Weights of a small encoder-decoder audio transcriber.
Model: log mel input, encoder activation silu, encoder widths [96, 96, 96, 96], decoder width 192, decoder norm layernorm, decoder activation gelu.
Training: 3200 steps, batches of 48.
Data: trained on read English sentences (LibriTTS-R), 15625 training examples, 9.8 epochs.
Rows from block 3 of the audio encoder of a small encoder-decoder audio transcriber, named by matrix and row number. Each number is 128 + 24 x the weight over its row's rms, rounded and kept within 0 to 255. All counts start at 0. Numbers have three digits each.
Before each channel's rows are labels from the 100 clips, of 14976, where the channel reaches its highest value: "top examples" is what is common among them. Only what is clearly more common there than usual is listed. The data: read English sentences (LibriTTS-R).
# conv: width-3 conv (encoder.blocks.3.conv.weight, 96x96x3, each kernel summed), inputs 48-95

top examples: the word "for"
conv.1:090140109128072098119141117099109110118132110118101121166105092104082133108109099100087111082115095148080139119101129181113129120125121135117110

top examples: the word "not"; the word "is"
conv.28:131133169140116101107117145151125163152127135109125118147146109144116146089130137143087105104110116112124132121153115107145123125125086160134138

top examples: the word "was"
conv.16:119117158118123122111077119101121109146083108152103118161171091118133121152114117094124109144161131121124179117151131133133180121091117171138161

top examples: the word "not"; the word "was"
conv.40:088081150113088147151137107128147183171136148111124128143143156146101130144157130164124076114135104143123131117118143125162133149131099132136093

top examples: the word "she"
conv.10:104083124125097088117132136091097133118136145119139106142091133120123142132148136167110116119107142128071081126117150135170099122136139095156139

top examples: the word "was"
conv.9:117143139128102113166075129134164158182153083125129137149155110128138142153123134134123105109127102121126118138187095121121163155121142155119117

top examples: the word "i"
conv.92:140139110134182116110167097135101120133086066118141124116125106162096081092087088114125152089158133124151116132104138134139125110153046128149118

top examples: the word "not"
conv.76:134126128110154136108123129091116084153093118142121118106167094111124154144114107124131111108182117116137149131130115139112158143116123159096152

top examples: the word "is"
conv.39:125108121119067156165168140163168124127089065194112159133108153091142130145131112175097147135140109118131121136135125126149105166113153129127116

top examples: the word "be"
conv.74:130135126093135094090178110141077136114099112080106101169118099120096088105136108096120145087142096104108135127117133110117114114132051127105097