From a checkpoint of a small encoder-decoder audio transcriber: 3.81M parameters, decoder layers 7.
Rows from block 3 of the text decoder of a small encoder-decoder audio transcriber, named by matrix and row number. Rows with one number belong to one neuron. Each number is 200 + 20 x the weight over its row's rms, rounded and kept within 0 to 999. All counts start at 0.
After each neuron's rows are labels from the 100 texts, of 14976, where the neuron reaches its highest value: "tokens" is the input token at the peak. Only what is clearly more common there than usual is listed. The data: read English sentences (LibriTTS-R).
# fc1: MLP up (decoder.blocks.3.mlp.fc1.weight, 768x192), inputs 0-47
# fc2: MLP down (decoder.blocks.3.mlp.fc2.weight, 192x768, transposed), outputs 0-47

fc1.415,201,218,190,200,198,198,204,202,207,194,195,183,244,194,220,204,208,211,222,183,188,221,197,182,212,134,182,182,165,171,204,218,208,200,190,225,231,167,157,235,210,188,231,196,232,198,186,217
fc2.415,225,200,219,204,228,197,203,164,174,203,205,199,181,200,210,192,206,202,212,133,206,173,189,155,194,212,207,162,205,246,229,203,206,202,184,175,240,231,189,191,224,228,193,211,199,219,212,184
tokens: "h"; "w"

fc1.710,184,189,201,207,243,186,189,222,174,198,181,230,206,177,220,185,176,213,195,229,192,192,190,183,222,184,203,208,201,196,178,189,211,229,183,180,165,194,195,161,192,237,234,216,231,193,244,185
fc2.710,218,223,224,176,235,199,190,176,190,236,214,163,229,224,178,202,187,214,234,187,194,181,198,207,201,209,216,205,207,172,209,155,186,218,213,205,211,228,222,212,186,185,195,181,189,198,219,171
tokens: "m"; "a"

fc1.452,159,210,197,220,210,208,229,204,202,194,214,201,193,191,199,173,175,209,207,245,204,174,210,199,153,231,163,200,196,172,199,218,228,195,172,200,189,196,218,202,226,201,217,205,214,251,195,205
fc2.452,184,219,178,182,192,228,197,212,237,179,195,204,190,178,218,229,176,200,212,204,207,196,186,196,173,215,192,209,208,204,197,188,226,213,215,190,222,159,197,202,203,224,188,188,186,214,202,201
tokens: "r"

fc1.678,200,182,165,199,223,188,230,206,192,183,187,217,199,197,224,220,215,204,191,205,182,139,154,178,199,186,202,164,184,190,200,198,247,213,175,194,169,205,213,182,196,240,213,201,198,240,188,205
fc2.678,215,207,223,197,194,215,188,190,210,190,191,180,197,187,207,195,174,201,203,224,198,196,206,193,175,183,182,233,190,183,209,219,168,215,230,200,186,150,223,201,195,221,236,218,207,167,202,184
tokens: "j"; "n"

fc1.58,195,189,187,190,159,193,189,176,215,210,198,251,194,211,199,186,211,208,216,192,190,207,210,199,215,186,202,197,198,173,216,210,219,203,179,208,215,165,201,208,182,202,186,204,225,225,204,189
fc2.58,195,181,214,209,220,204,196,183,210,221,163,181,181,143,211,192,178,203,206,205,212,204,215,207,220,230,218,240,174,196,186,215,198,190,194,212,191,221,188,206,222,203,183,177,191,193,199,220
tokens: "g"; "n"; "s"

fc1.399,191,194,211,190,199,173,201,208,189,206,182,231,165,186,198,184,197,186,203,207,194,207,197,207,226,216,197,202,198,175,172,231,198,189,189,231,193,186,198,173,237,204,192,204,229,224,219,198
fc2.399,176,207,199,205,175,200,221,141,178,189,221,192,233,214,204,220,191,186,223,189,191,198,200,206,185,213,188,184,209,196,227,187,206,217,226,184,179,234,198,207,181,234,197,206,206,200,214,191
tokens: "g"; "d"

fc1.527,198,203,186,208,211,205,180,214,205,212,199,209,186,204,215,177,199,199,247,207,181,202,186,176,205,201,214,186,217,183,229,203,215,217,215,174,181,221,203,203,186,174,193,190,205,237,219,182
fc2.527,209,211,197,168,120,194,183,188,235,181,195,196,197,222,188,196,228,161,164,194,171,186,222,226,179,161,184,174,191,200,196,248,205,191,192,180,175,149,203,202,191,224,200,198,217,177,157,178
tokens: "n"; "t"

fc1.656,173,226,206,176,206,207,196,223,192,201,153,178,168,221,210,179,181,227,216,227,182,213,188,168,159,190,201,225,232,203,199,212,196,224,206,169,198,222,198,182,225,201,212,199,199,218,161,214
fc2.656,203,201,171,199,183,220,198,185,182,222,194,198,196,210,199,227,203,195,211,191,158,217,205,213,225,217,190,174,209,207,217,172,183,221,188,213,187,198,192,188,189,199,211,193,220,227,223,149
tokens: "u"

fc1.679,196,162,184,193,187,193,185,166,164,191,187,204,180,198,252,205,177,201,177,208,165,168,187,192,204,199,180,187,198,167,207,244,197,234,224,180,209,193,209,149,189,216,194,221,221,211,175,200
fc2.679,237,180,206,209,164,199,208,204,196,225,207,139,203,169,211,209,193,212,232,207,190,217,211,215,230,226,187,189,208,163,197,189,188,220,205,175,179,206,213,205,202,181,231,198,233,184,210,170
tokens: "y"

fc1.109,181,193,169,208,204,147,201,173,198,207,212,230,196,204,194,203,191,203,235,225,182,189,218,190,230,180,212,180,211,192,213,202,203,205,191,193,176,204,186,194,181,237,202,205,228,201,224,157
fc2.109,201,222,202,201,205,215,224,216,210,172,213,214,192,204,209,183,197,210,141,211,206,224,243,177,204,174,200,254,206,201,182,178,176,196,147,187,204,168,194,205,212,186,204,217,181,225,216,200
tokens: "f"; "i"; "j"

fc1.595,196,198,192,202,184,157,221,158,187,200,209,204,231,209,177,198,191,186,187,195,205,175,210,216,197,200,219,189,220,189,195,217,208,152,190,190,194,212,226,198,196,201,257,188,209,219,212,216
fc2.595,180,215,224,196,179,163,193,165,159,204,196,173,233,202,185,206,180,194,180,186,227,232,211,196,177,196,192,179,168,206,177,190,207,205,208,202,210,237,212,207,215,237,173,226,194,164,172,172
tokens: "n"; "u"; "r"; "l"

fc1.472,158,183,197,187,245,209,212,169,185,191,216,181,222,201,218,181,171,211,197,219,186,184,194,199,193,205,168,185,192,175,172,220,206,227,198,195,176,209,213,200,210,207,221,226,215,209,210,182
fc2.472,223,186,185,224,193,181,191,200,239,185,212,217,225,191,184,206,228,215,171,143,234,182,220,242,203,220,188,173,152,215,182,209,206,202,189,226,206,172,193,158,232,198,212,208,228,166,203,180
tokens: "e"

fc1.11,182,220,191,199,210,209,199,207,190,219,198,228,204,190,202,166,188,183,195,241,185,204,182,204,188,183,186,209,202,179,196,237,203,183,201,176,206,236,237,186,206,198,205,218,218,218,196,203
fc2.11,174,167,192,213,195,229,201,203,195,220,198,217,197,182,234,198,182,188,204,179,204,215,201,182,175,227,192,193,238,151,225,221,205,192,198,196,194,206,220,203,195,220,191,181,208,242,201,220
tokens: "h"; "e"; "o"; "u"

fc1.608,189,176,171,201,190,192,194,191,198,226,161,207,188,216,226,200,201,206,204,188,196,188,169,194,207,206,185,190,198,184,219,191,214,218,210,193,201,209,208,153,182,218,209,215,206,201,197,201
fc2.608,197,223,221,204,203,233,207,207,196,205,234,192,205,204,200,190,193,206,201,220,205,202,240,195,206,207,191,184,242,185,203,178,205,214,206,178,208,193,212,220,212,162,207,183,176,192,197,209
tokens: "l"

fc1.414,218,179,217,187,197,227,196,172,173,219,216,181,176,230,219,186,197,196,189,178,158,194,202,201,186,218,196,183,204,146,217,190,210,199,175,204,182,188,217,195,191,189,215,199,187,223,213,163
fc2.414,211,242,225,194,141,170,179,194,238,180,169,217,200,193,179,211,241,189,181,187,189,206,194,227,179,175,176,191,176,232,221,216,193,185,217,208,185,164,173,207,215,234,206,202,211,165,174,200
tokens: "g"; "d"; "o"

fc1.591,191,189,186,201,229,191,213,156,184,175,204,254,205,222,191,196,192,189,210,215,200,193,188,214,205,197,203,208,210,191,160,206,224,202,205,212,198,173,195,229,222,236,196,207,228,214,210,191
fc2.591,173,176,187,217,208,225,220,181,200,191,199,196,198,214,210,240,212,198,187,189,219,195,177,190,186,181,211,177,205,209,207,191,211,205,203,207,176,248,205,192,217,222,166,197,199,180,215,213
tokens: "f"

fc1.209,208,189,193,212,174,204,194,221,205,177,218,190,204,206,176,198,233,186,164,206,172,190,203,179,221,170,197,219,193,213,188,187,206,202,171,229,197,206,241,187,182,177,195,200,182,230,218,229
fc2.209,185,216,170,245,196,199,173,193,224,198,182,243,202,224,173,191,151,206,217,210,190,215,211,212,179,187,199,204,174,187,183,230,192,209,198,228,175,235,196,187,195,235,205,190,190,219,198,194
tokens: "y"; "n"

fc1.751,192,220,218,203,212,179,227,149,229,210,203,194,184,188,201,192,225,217,174,197,219,233,187,208,184,212,201,202,201,220,187,224,189,180,173,183,177,204,191,212,219,177,235,225,191,231,184,191
fc2.751,191,168,199,207,171,221,195,195,204,206,190,182,227,213,197,183,196,217,196,196,216,193,180,180,195,224,197,200,207,182,221,188,181,213,187,226,183,187,183,226,167,197,228,199,169,165,223,156
tokens: "n"; "b"; "'"

fc1.413,180,207,200,208,175,175,199,174,169,197,171,205,206,229,184,188,196,221,211,203,203,197,206,187,205,235,164,198,209,177,219,198,225,183,229,175,164,179,187,162,227,226,193,188,221,207,215,186
fc2.413,218,210,219,226,192,199,201,236,221,187,201,203,176,207,233,188,218,181,212,206,209,195,188,221,190,202,238,195,217,202,218,186,185,218,219,222,216,198,211,229,230,223,203,208,185,185,204,235
tokens: "e"; "d"; "y"

fc1.419,173,196,185,203,203,185,234,207,210,237,189,227,177,221,196,168,200,204,197,200,184,192,167,191,241,226,194,171,191,210,198,197,184,205,242,193,182,226,222,169,181,206,215,211,212,169,225,189
fc2.419,206,218,219,236,195,236,205,237,194,201,223,187,167,205,188,190,171,203,203,195,178,176,240,170,208,221,188,221,215,183,199,209,167,203,210,188,207,169,212,229,209,180,210,190,176,203,186,188
tokens: "t"; "c"

fc1.623,204,230,239,246,188,195,175,238,197,232,185,201,180,224,191,214,200,188,207,195,179,180,191,161,218,175,190,178,216,210,209,199,216,208,184,223,193,220,205,206,187,216,210,207,219,198,212,170
fc2.623,162,160,175,184,229,218,211,209,200,175,193,205,177,180,253,164,170,200,222,209,225,184,209,215,227,224,205,204,194,225,158,208,217,218,215,207,198,198,206,159,215,179,200,193,204,222,194,248
tokens: "r"; "h"; "w"

fc1.208,171,175,231,164,223,228,244,195,205,156,189,227,199,219,187,188,214,193,190,237,219,163,207,196,192,187,172,208,209,217,159,201,198,233,198,229,211,202,237,188,220,233,188,200,227,223,214,200
fc2.208,244,195,210,197,209,209,187,174,175,218,228,195,210,198,219,207,212,221,210,167,185,229,211,183,247,207,200,206,187,178,205,206,211,192,200,182,175,189,202,206,208,177,200,190,198,212,199,163
tokens: "h"

fc1.705,146,221,234,218,161,212,209,179,185,204,192,197,191,245,181,207,212,194,216,185,198,167,170,172,129,225,189,172,220,195,217,191,196,205,211,203,194,222,210,193,208,238,198,197,186,206,216,196
fc2.705,183,231,216,213,224,191,195,199,172,216,192,189,203,227,190,216,169,192,203,202,177,206,213,162,197,175,191,212,240,182,219,190,167,210,182,160,172,203,188,211,186,234,234,193,183,189,212,160
tokens: "l"; "w"

fc1.518,173,184,232,166,221,205,188,203,187,216,156,234,201,203,208,188,185,202,183,201,226,178,169,180,174,182,210,214,195,211,192,218,216,217,235,199,182,201,209,160,213,238,193,237,237,183,211,211
fc2.518,190,211,176,179,206,251,217,217,169,206,211,192,193,227,244,187,171,214,186,222,197,177,189,174,187,192,191,222,182,189,193,215,218,205,194,156,202,200,213,182,205,203,192,189,176,223,198,203
tokens: "m"; "k"

fc1.196,194,227,196,227,200,206,172,229,196,220,199,215,219,178,189,194,219,184,248,188,183,175,197,197,228,172,208,202,265,221,162,185,214,222,212,217,212,216,197,212,191,214,216,198,237,215,210,170
fc2.196,196,188,199,185,214,232,210,197,186,196,177,149,206,206,266,195,171,201,201,212,232,208,199,209,190,186,199,234,170,189,178,201,206,196,199,173,211,225,217,179,192,182,177,184,190,180,216,233
tokens: "n"

fc1.721,211,213,222,171,203,187,146,226,195,202,171,211,208,225,188,192,191,211,207,232,227,148,213,228,197,188,207,200,177,197,231,199,182,197,197,198,196,199,208,193,202,209,172,163,212,232,183,228
fc2.721,182,200,207,207,202,250,163,207,197,230,212,200,210,221,234,238,202,215,172,199,186,205,224,203,198,194,201,189,200,212,221,188,220,221,190,187,196,182,184,239,220,163,212,221,212,209,190,244
tokens: "t"

fc1.724,182,211,199,164,244,201,178,179,179,186,183,201,203,203,173,172,182,172,224,236,206,182,197,199,213,206,180,205,202,207,139,199,216,201,194,187,190,230,190,196,206,201,182,220,193,225,168,172
fc2.724,202,188,162,230,197,205,186,217,201,212,205,223,203,200,235,187,207,193,191,186,183,184,198,197,173,193,177,189,239,188,190,181,191,207,177,199,195,183,194,209,196,243,233,184,199,206,207,151
tokens: "u"; "o"; "t"

fc1.579,208,192,191,203,232,217,215,188,200,182,179,243,199,207,197,191,201,200,187,188,190,205,186,178,196,187,189,171,192,191,194,228,201,231,216,192,189,180,203,189,205,290,234,210,191,171,222,187
fc2.579,190,218,181,204,207,221,202,202,196,186,201,191,189,188,233,182,188,205,221,233,197,210,224,174,220,192,173,187,223,172,191,193,235,235,209,142,195,201,195,185,199,176,215,211,195,232,202,165
tokens: "m"; "n"; "b"

fc1.611,202,212,165,202,214,183,193,238,209,190,199,187,222,195,239,175,192,191,170,177,240,172,186,199,204,171,234,210,229,209,191,186,197,173,180,157,171,151,193,198,189,208,186,197,227,198,218,206
fc2.611,232,199,238,198,216,242,168,207,230,200,189,202,186,205,233,206,214,220,182,215,204,190,200,181,187,194,206,185,225,180,209,170,187,188,238,206,194,210,210,237,214,196,169,194,199,209,173,248
tokens: "h"; "a"

fc1.604,204,219,204,213,224,181,238,183,201,174,201,199,183,213,210,217,203,217,187,205,224,212,190,257,203,197,187,219,182,194,240,183,194,201,224,194,218,205,209,188,201,247,219,174,211,195,212,194
fc2.604,213,205,205,195,176,188,194,156,181,227,172,163,181,217,224,193,224,193,195,175,221,228,180,207,187,196,191,215,200,191,222,180,180,212,219,199,215,252,217,161,193,184,176,205,185,188,201,213
tokens: "h"; "e"; "l"

fc1.573,190,249,194,201,198,186,181,206,169,203,190,188,190,210,239,181,197,198,230,207,180,211,201,152,231,202,211,208,232,204,211,218,227,209,217,189,190,185,195,197,163,199,219,198,214,207,212,189
fc2.573,175,198,202,193,176,203,203,163,205,184,166,202,201,223,193,200,199,206,201,220,195,181,202,209,174,194,197,159,170,239,202,214,234,213,249,188,203,210,202,137,184,217,193,194,181,196,145,233
tokens: "m"; "u"

fc1.613,220,213,206,177,219,194,178,216,182,233,185,234,191,195,212,205,202,188,208,187,183,178,193,174,188,215,199,167,212,207,187,205,231,205,228,200,213,204,191,196,217,248,213,184,186,185,175,161
fc2.613,208,218,201,212,203,198,206,202,213,210,198,183,241,224,167,229,191,224,182,184,183,212,196,199,221,193,195,209,181,200,215,176,167,209,150,210,176,229,201,168,189,183,182,182,174,187,215,228
tokens: "f"; "n"

fc1.338,214,207,168,215,229,179,200,204,187,233,195,198,189,216,211,159,196,185,198,206,190,177,172,159,220,182,207,236,189,205,166,206,207,223,189,203,189,221,200,186,188,165,215,217,207,199,203,180
fc2.338,166,185,197,143,189,216,235,199,188,216,227,180,212,188,181,192,230,192,212,194,219,204,210,216,172,226,193,185,226,186,198,204,220,201,200,192,196,218,218,215,231,195,201,198,182,242,222,199
tokens: "t"; "o"

fc1.404,203,209,200,208,178,204,171,193,191,198,182,190,206,214,187,182,216,196,188,174,190,200,195,184,177,204,206,185,213,200,208,215,186,189,213,185,199,216,207,134,203,235,224,226,230,186,212,200
fc2.404,231,216,171,217,215,206,196,196,210,174,203,225,183,183,199,224,173,205,215,231,210,220,202,200,181,177,211,196,180,234,182,188,186,193,212,249,189,190,187,232,213,213,227,196,188,156,210,171
tokens: "l"; "d"

fc1.707,238,251,236,230,215,161,182,209,206,225,185,206,193,215,213,195,160,222,240,211,176,196,220,193,186,158,188,199,180,180,199,225,178,207,179,182,181,239,213,175,187,206,206,205,196,199,221,174
fc2.707,165,178,158,157,192,237,221,193,212,226,202,193,213,195,223,172,191,181,215,209,249,164,199,192,204,209,222,163,214,211,188,178,258,200,219,204,215,194,221,206,227,204,180,199,177,202,202,184
tokens: "h"; "a"; "u"; "s"

fc1.386,142,192,216,184,196,229,214,199,203,212,207,225,197,236,199,179,187,196,242,219,221,187,181,185,184,220,190,174,201,175,234,214,196,196,226,191,185,193,216,169,243,203,180,215,224,213,205,208
fc2.386,200,172,175,216,197,207,197,141,201,199,223,216,221,202,184,235,197,195,196,158,182,182,196,236,242,239,195,178,211,168,206,186,226,204,188,250,205,180,213,198,225,216,191,199,212,185,188,157
tokens: "f"; "m"

fc1.210,198,190,228,160,186,173,203,177,198,166,212,195,195,228,204,181,187,194,182,216,190,215,199,202,205,184,199,219,188,184,153,217,184,214,242,207,192,163,194,190,223,223,176,217,254,184,230,207
fc2.210,199,185,187,188,239,204,190,193,227,163,206,200,211,228,184,218,203,195,202,162,222,207,159,236,200,207,211,206,183,221,212,193,210,206,214,225,186,181,197,192,199,205,205,205,193,195,223,197
tokens: "s"; "v"

fc1.293,199,205,239,216,146,220,210,224,201,250,229,206,186,214,188,218,208,192,236,194,215,178,187,178,202,227,211,170,234,201,244,201,206,203,213,200,174,204,224,194,215,203,209,228,235,207,242,171
fc2.293,169,168,167,214,206,208,192,194,157,222,166,219,193,197,221,218,207,203,189,182,174,174,236,186,208,163,202,201,259,185,195,240,204,219,186,195,215,183,206,208,200,219,226,195,182,213,170,181
tokens: "y"; "h"

fc1.150,178,182,173,162,197,194,206,175,203,228,206,270,215,193,220,178,212,202,218,214,188,186,163,222,204,196,212,182,234,208,183,194,238,219,209,183,203,196,211,162,189,235,203,196,228,199,182,205
fc2.150,179,212,185,203,184,229,204,190,210,181,202,192,217,186,171,205,180,186,187,205,201,240,223,221,165,183,173,176,208,195,214,206,172,191,206,218,193,163,196,208,225,234,217,210,175,179,210,230
tokens: "n"; "l"

fc1.267,215,230,203,214,188,212,214,215,170,168,229,231,184,196,191,224,171,187,196,203,174,219,206,211,210,195,211,206,179,169,235,246,186,228,210,179,224,163,183,193,169,209,202,188,197,200,166,186
fc2.267,184,173,186,173,189,194,179,200,193,205,225,179,241,179,185,210,168,188,201,214,226,209,229,179,185,225,183,226,197,264,205,221,226,205,204,183,208,209,191,191,195,237,197,194,213,181,208,181
tokens: "j"; "x"; "a"; "z"

fc1.262,200,186,236,201,229,198,265,187,216,210,177,184,224,196,224,220,246,198,211,195,210,209,187,168,209,199,169,180,208,189,179,178,210,221,195,203,158,165,186,201,195,192,208,224,184,182,192,219
fc2.262,193,212,180,219,178,177,193,199,202,197,203,226,208,206,226,195,205,209,215,164,208,200,203,205,215,163,201,228,222,189,206,165,204,200,204,192,181,194,222,198,207,194,210,189,178,179,204,197
tokens: "l"; "v"; "m"

fc1.219,206,186,231,201,204,203,187,199,162,216,196,160,187,190,196,174,176,220,190,197,162,204,200,216,201,224,198,198,202,234,160,189,188,216,215,216,219,190,201,187,194,184,199,203,209,165,211,224
fc2.219,185,226,183,203,227,218,220,211,209,210,235,209,208,200,201,212,220,163,218,186,236,192,196,186,201,215,224,202,201,158,225,196,245,181,194,183,212,209,201,217,163,188,207,185,179,265,208,167
tokens: "t"; "y"

fc1.499,228,257,214,230,186,172,173,182,218,183,214,175,203,231,192,174,191,203,219,199,183,218,212,192,198,200,190,183,182,178,183,217,182,185,186,190,184,207,186,221,178,227,216,218,237,175,216,199
fc2.499,190,176,221,127,215,219,225,190,200,225,213,199,187,211,234,184,221,204,203,157,200,154,169,198,206,196,234,189,214,219,166,185,229,203,208,202,224,170,216,188,205,199,195,178,210,191,194,205
tokens: "s"; "h"; "d"

fc1.394,156,188,218,187,174,187,230,193,218,193,183,205,228,232,227,192,206,205,222,199,215,186,171,210,190,212,184,198,186,188,198,205,217,192,246,212,212,216,189,179,181,224,189,199,223,205,198,210
fc2.394,223,193,182,209,221,229,189,182,185,186,201,220,191,215,196,201,178,208,181,240,183,222,213,169,197,173,211,197,220,180,185,190,217,199,192,225,180,177,192,218,209,217,218,203,197,190,204,213
tokens: "h"

fc1.253,206,183,205,170,218,217,208,196,166,168,194,232,208,197,224,186,187,200,237,193,181,167,188,224,187,210,180,195,199,200,201,188,211,187,240,181,171,199,205,211,227,195,186,187,189,232,198,205
fc2.253,219,203,194,259,175,197,184,206,229,177,200,203,186,187,163,240,210,210,221,200,197,181,183,165,199,201,183,189,208,187,240,183,213,226,203,210,160,173,192,206,187,231,192,191,233,203,201,161
tokens: "u"; "i"; "h"

fc1.476,212,197,175,205,198,191,218,196,198,222,193,179,155,222,202,168,212,181,206,204,153,201,196,188,216,190,204,186,206,195,184,210,227,212,188,190,171,219,193,176,198,211,244,213,171,193,215,162
fc2.476,181,198,186,166,216,231,188,219,164,232,229,210,200,204,178,194,220,209,201,166,185,185,174,216,229,187,213,203,209,221,186,216,202,213,204,208,222,201,229,227,204,180,224,208,217,194,235,179
tokens: "g"

fc1.102,186,230,184,231,199,210,210,220,199,174,199,203,154,194,182,209,203,191,192,197,204,158,174,194,183,196,197,222,202,201,202,189,210,187,177,218,168,230,180,230,222,224,205,202,174,213,229,194
fc2.102,198,200,210,165,218,179,189,208,204,197,206,199,202,172,212,187,199,187,187,208,185,231,233,221,192,195,222,189,223,202,179,193,202,233,192,227,219,190,217,190,200,179,212,206,220,188,218,212
tokens: "l"; "h"; "p"; "v"

fc1.615,168,177,199,185,250,179,234,186,196,171,201,225,187,219,214,176,191,212,185,227,212,166,179,205,208,163,210,198,189,205,175,209,220,229,227,204,200,188,195,207,225,208,177,205,217,218,229,154
fc2.615,185,228,216,255,161,194,206,221,203,177,242,205,200,179,178,211,207,212,227,182,210,211,178,178,218,222,185,241,183,216,216,181,210,171,186,180,181,203,202,193,190,206,199,193,212,234,193,194
tokens: "m"; "p"; "k"

fc1.501,192,229,180,177,211,183,232,186,170,197,169,202,188,210,205,195,218,215,199,205,195,191,207,198,207,164,202,192,198,199,165,206,233,205,218,196,202,226,202,192,174,214,205,205,194,206,199,189
fc2.501,256,212,221,218,212,190,228,195,196,152,205,201,193,187,236,196,199,218,204,212,201,219,221,187,219,168,198,220,203,186,199,194,176,181,186,182,166,187,215,239,171,220,212,167,222,186,213,194
tokens: "n"

fc1.301,215,204,158,251,178,224,194,183,198,183,207,222,206,194,222,218,194,179,230,219,186,181,197,187,152,202,203,156,228,204,221,205,215,231,201,141,177,188,215,176,205,250,224,219,200,204,237,183
fc2.301,227,185,217,192,181,197,186,164,189,245,186,218,231,227,217,218,195,216,208,197,189,171,217,216,200,194,191,183,169,210,212,202,195,209,197,217,204,195,193,144,171,206,205,199,205,191,157,203
tokens: "l"; "u"; "y"

fc1.755,213,152,233,220,171,190,213,203,199,243,194,194,201,182,206,193,193,205,209,200,180,203,178,204,224,186,221,220,173,241,163,221,210,169,233,224,193,189,182,194,176,186,215,196,225,196,161,190
fc2.755,225,183,208,240,219,198,207,193,198,179,214,227,198,237,219,204,191,219,220,211,225,226,193,193,198,210,181,229,248,165,192,191,192,217,197,182,193,202,209,152,194,189,197,182,154,205,215,146
tokens: "u"; "r"; "o"; "g"

fc1.132,222,197,208,218,203,185,145,191,184,204,187,206,231,179,186,201,202,206,226,230,219,206,221,196,206,211,201,189,196,186,232,182,211,204,218,218,207,173,185,169,197,189,209,196,231,207,236,187
fc2.132,220,172,218,214,167,201,209,206,191,168,204,166,165,226,190,180,207,181,202,197,221,183,223,192,202,172,201,181,201,256,213,172,205,232,188,201,230,202,193,203,191,217,182,226,195,206,234,221
tokens: "e"; "m"; "u"

fc1.7,209,182,172,198,193,222,195,193,175,248,199,203,202,185,216,182,196,212,209,199,175,163,163,185,183,215,227,174,201,219,222,179,243,192,189,183,191,206,193,192,178,200,224,201,208,201,199,210
fc2.7,190,255,198,203,187,206,198,238,185,209,215,196,195,244,161,194,228,200,236,171,188,208,179,183,216,184,170,196,213,217,182,180,202,222,211,183,189,218,215,225,183,214,232,211,168,186,231,174
tokens: "t"

fc1.421,186,213,213,174,194,194,185,213,206,230,185,199,207,187,209,191,186,219,203,210,175,209,206,215,203,201,169,223,199,190,225,219,181,197,208,209,193,219,185,171,198,190,196,194,216,190,222,198
fc2.421,190,215,207,212,191,194,220,196,189,181,213,203,185,204,146,202,249,204,180,200,195,205,218,174,147,197,188,190,198,208,182,188,249,180,158,201,145,222,174,244,192,206,214,202,157,230,214,200
tokens: "u"; "i"

fc1.200,187,221,212,208,179,181,194,187,194,197,213,201,222,197,205,161,165,193,202,227,170,236,198,208,174,206,197,220,209,174,179,222,200,179,180,185,184,209,202,214,202,214,193,202,200,217,177,219
fc2.200,225,194,208,178,232,199,235,207,210,231,190,187,182,205,219,204,191,196,216,184,222,187,215,211,241,214,222,201,200,236,192,168,211,207,204,201,195,196,202,173,192,211,227,181,185,149,235,195
tokens: "s"; "h"

fc1.440,195,216,194,173,200,192,212,201,158,197,181,168,190,162,210,189,196,184,173,221,186,219,216,218,198,215,195,233,179,203,145,216,202,206,246,209,208,221,183,214,217,200,198,223,181,194,200,173
fc2.440,192,192,215,212,205,176,199,201,231,163,195,221,182,203,181,207,220,177,215,202,182,213,213,174,218,171,179,193,214,183,246,200,224,203,172,196,160,155,206,182,176,227,223,196,193,218,212,148
tokens: "m"; "b"; "n"

fc1.334,185,213,147,237,163,221,213,222,230,208,223,181,163,188,191,179,215,193,208,208,200,212,200,185,206,219,197,183,221,173,198,196,252,190,169,201,168,188,210,185,192,186,203,213,196,247,217,182
fc2.334,186,213,218,173,206,225,220,234,175,210,201,196,196,173,217,201,191,210,214,223,180,174,217,194,185,205,229,208,214,177,218,189,203,201,173,183,202,240,196,227,210,169,187,170,162,275,186,169
tokens: "g"; "n"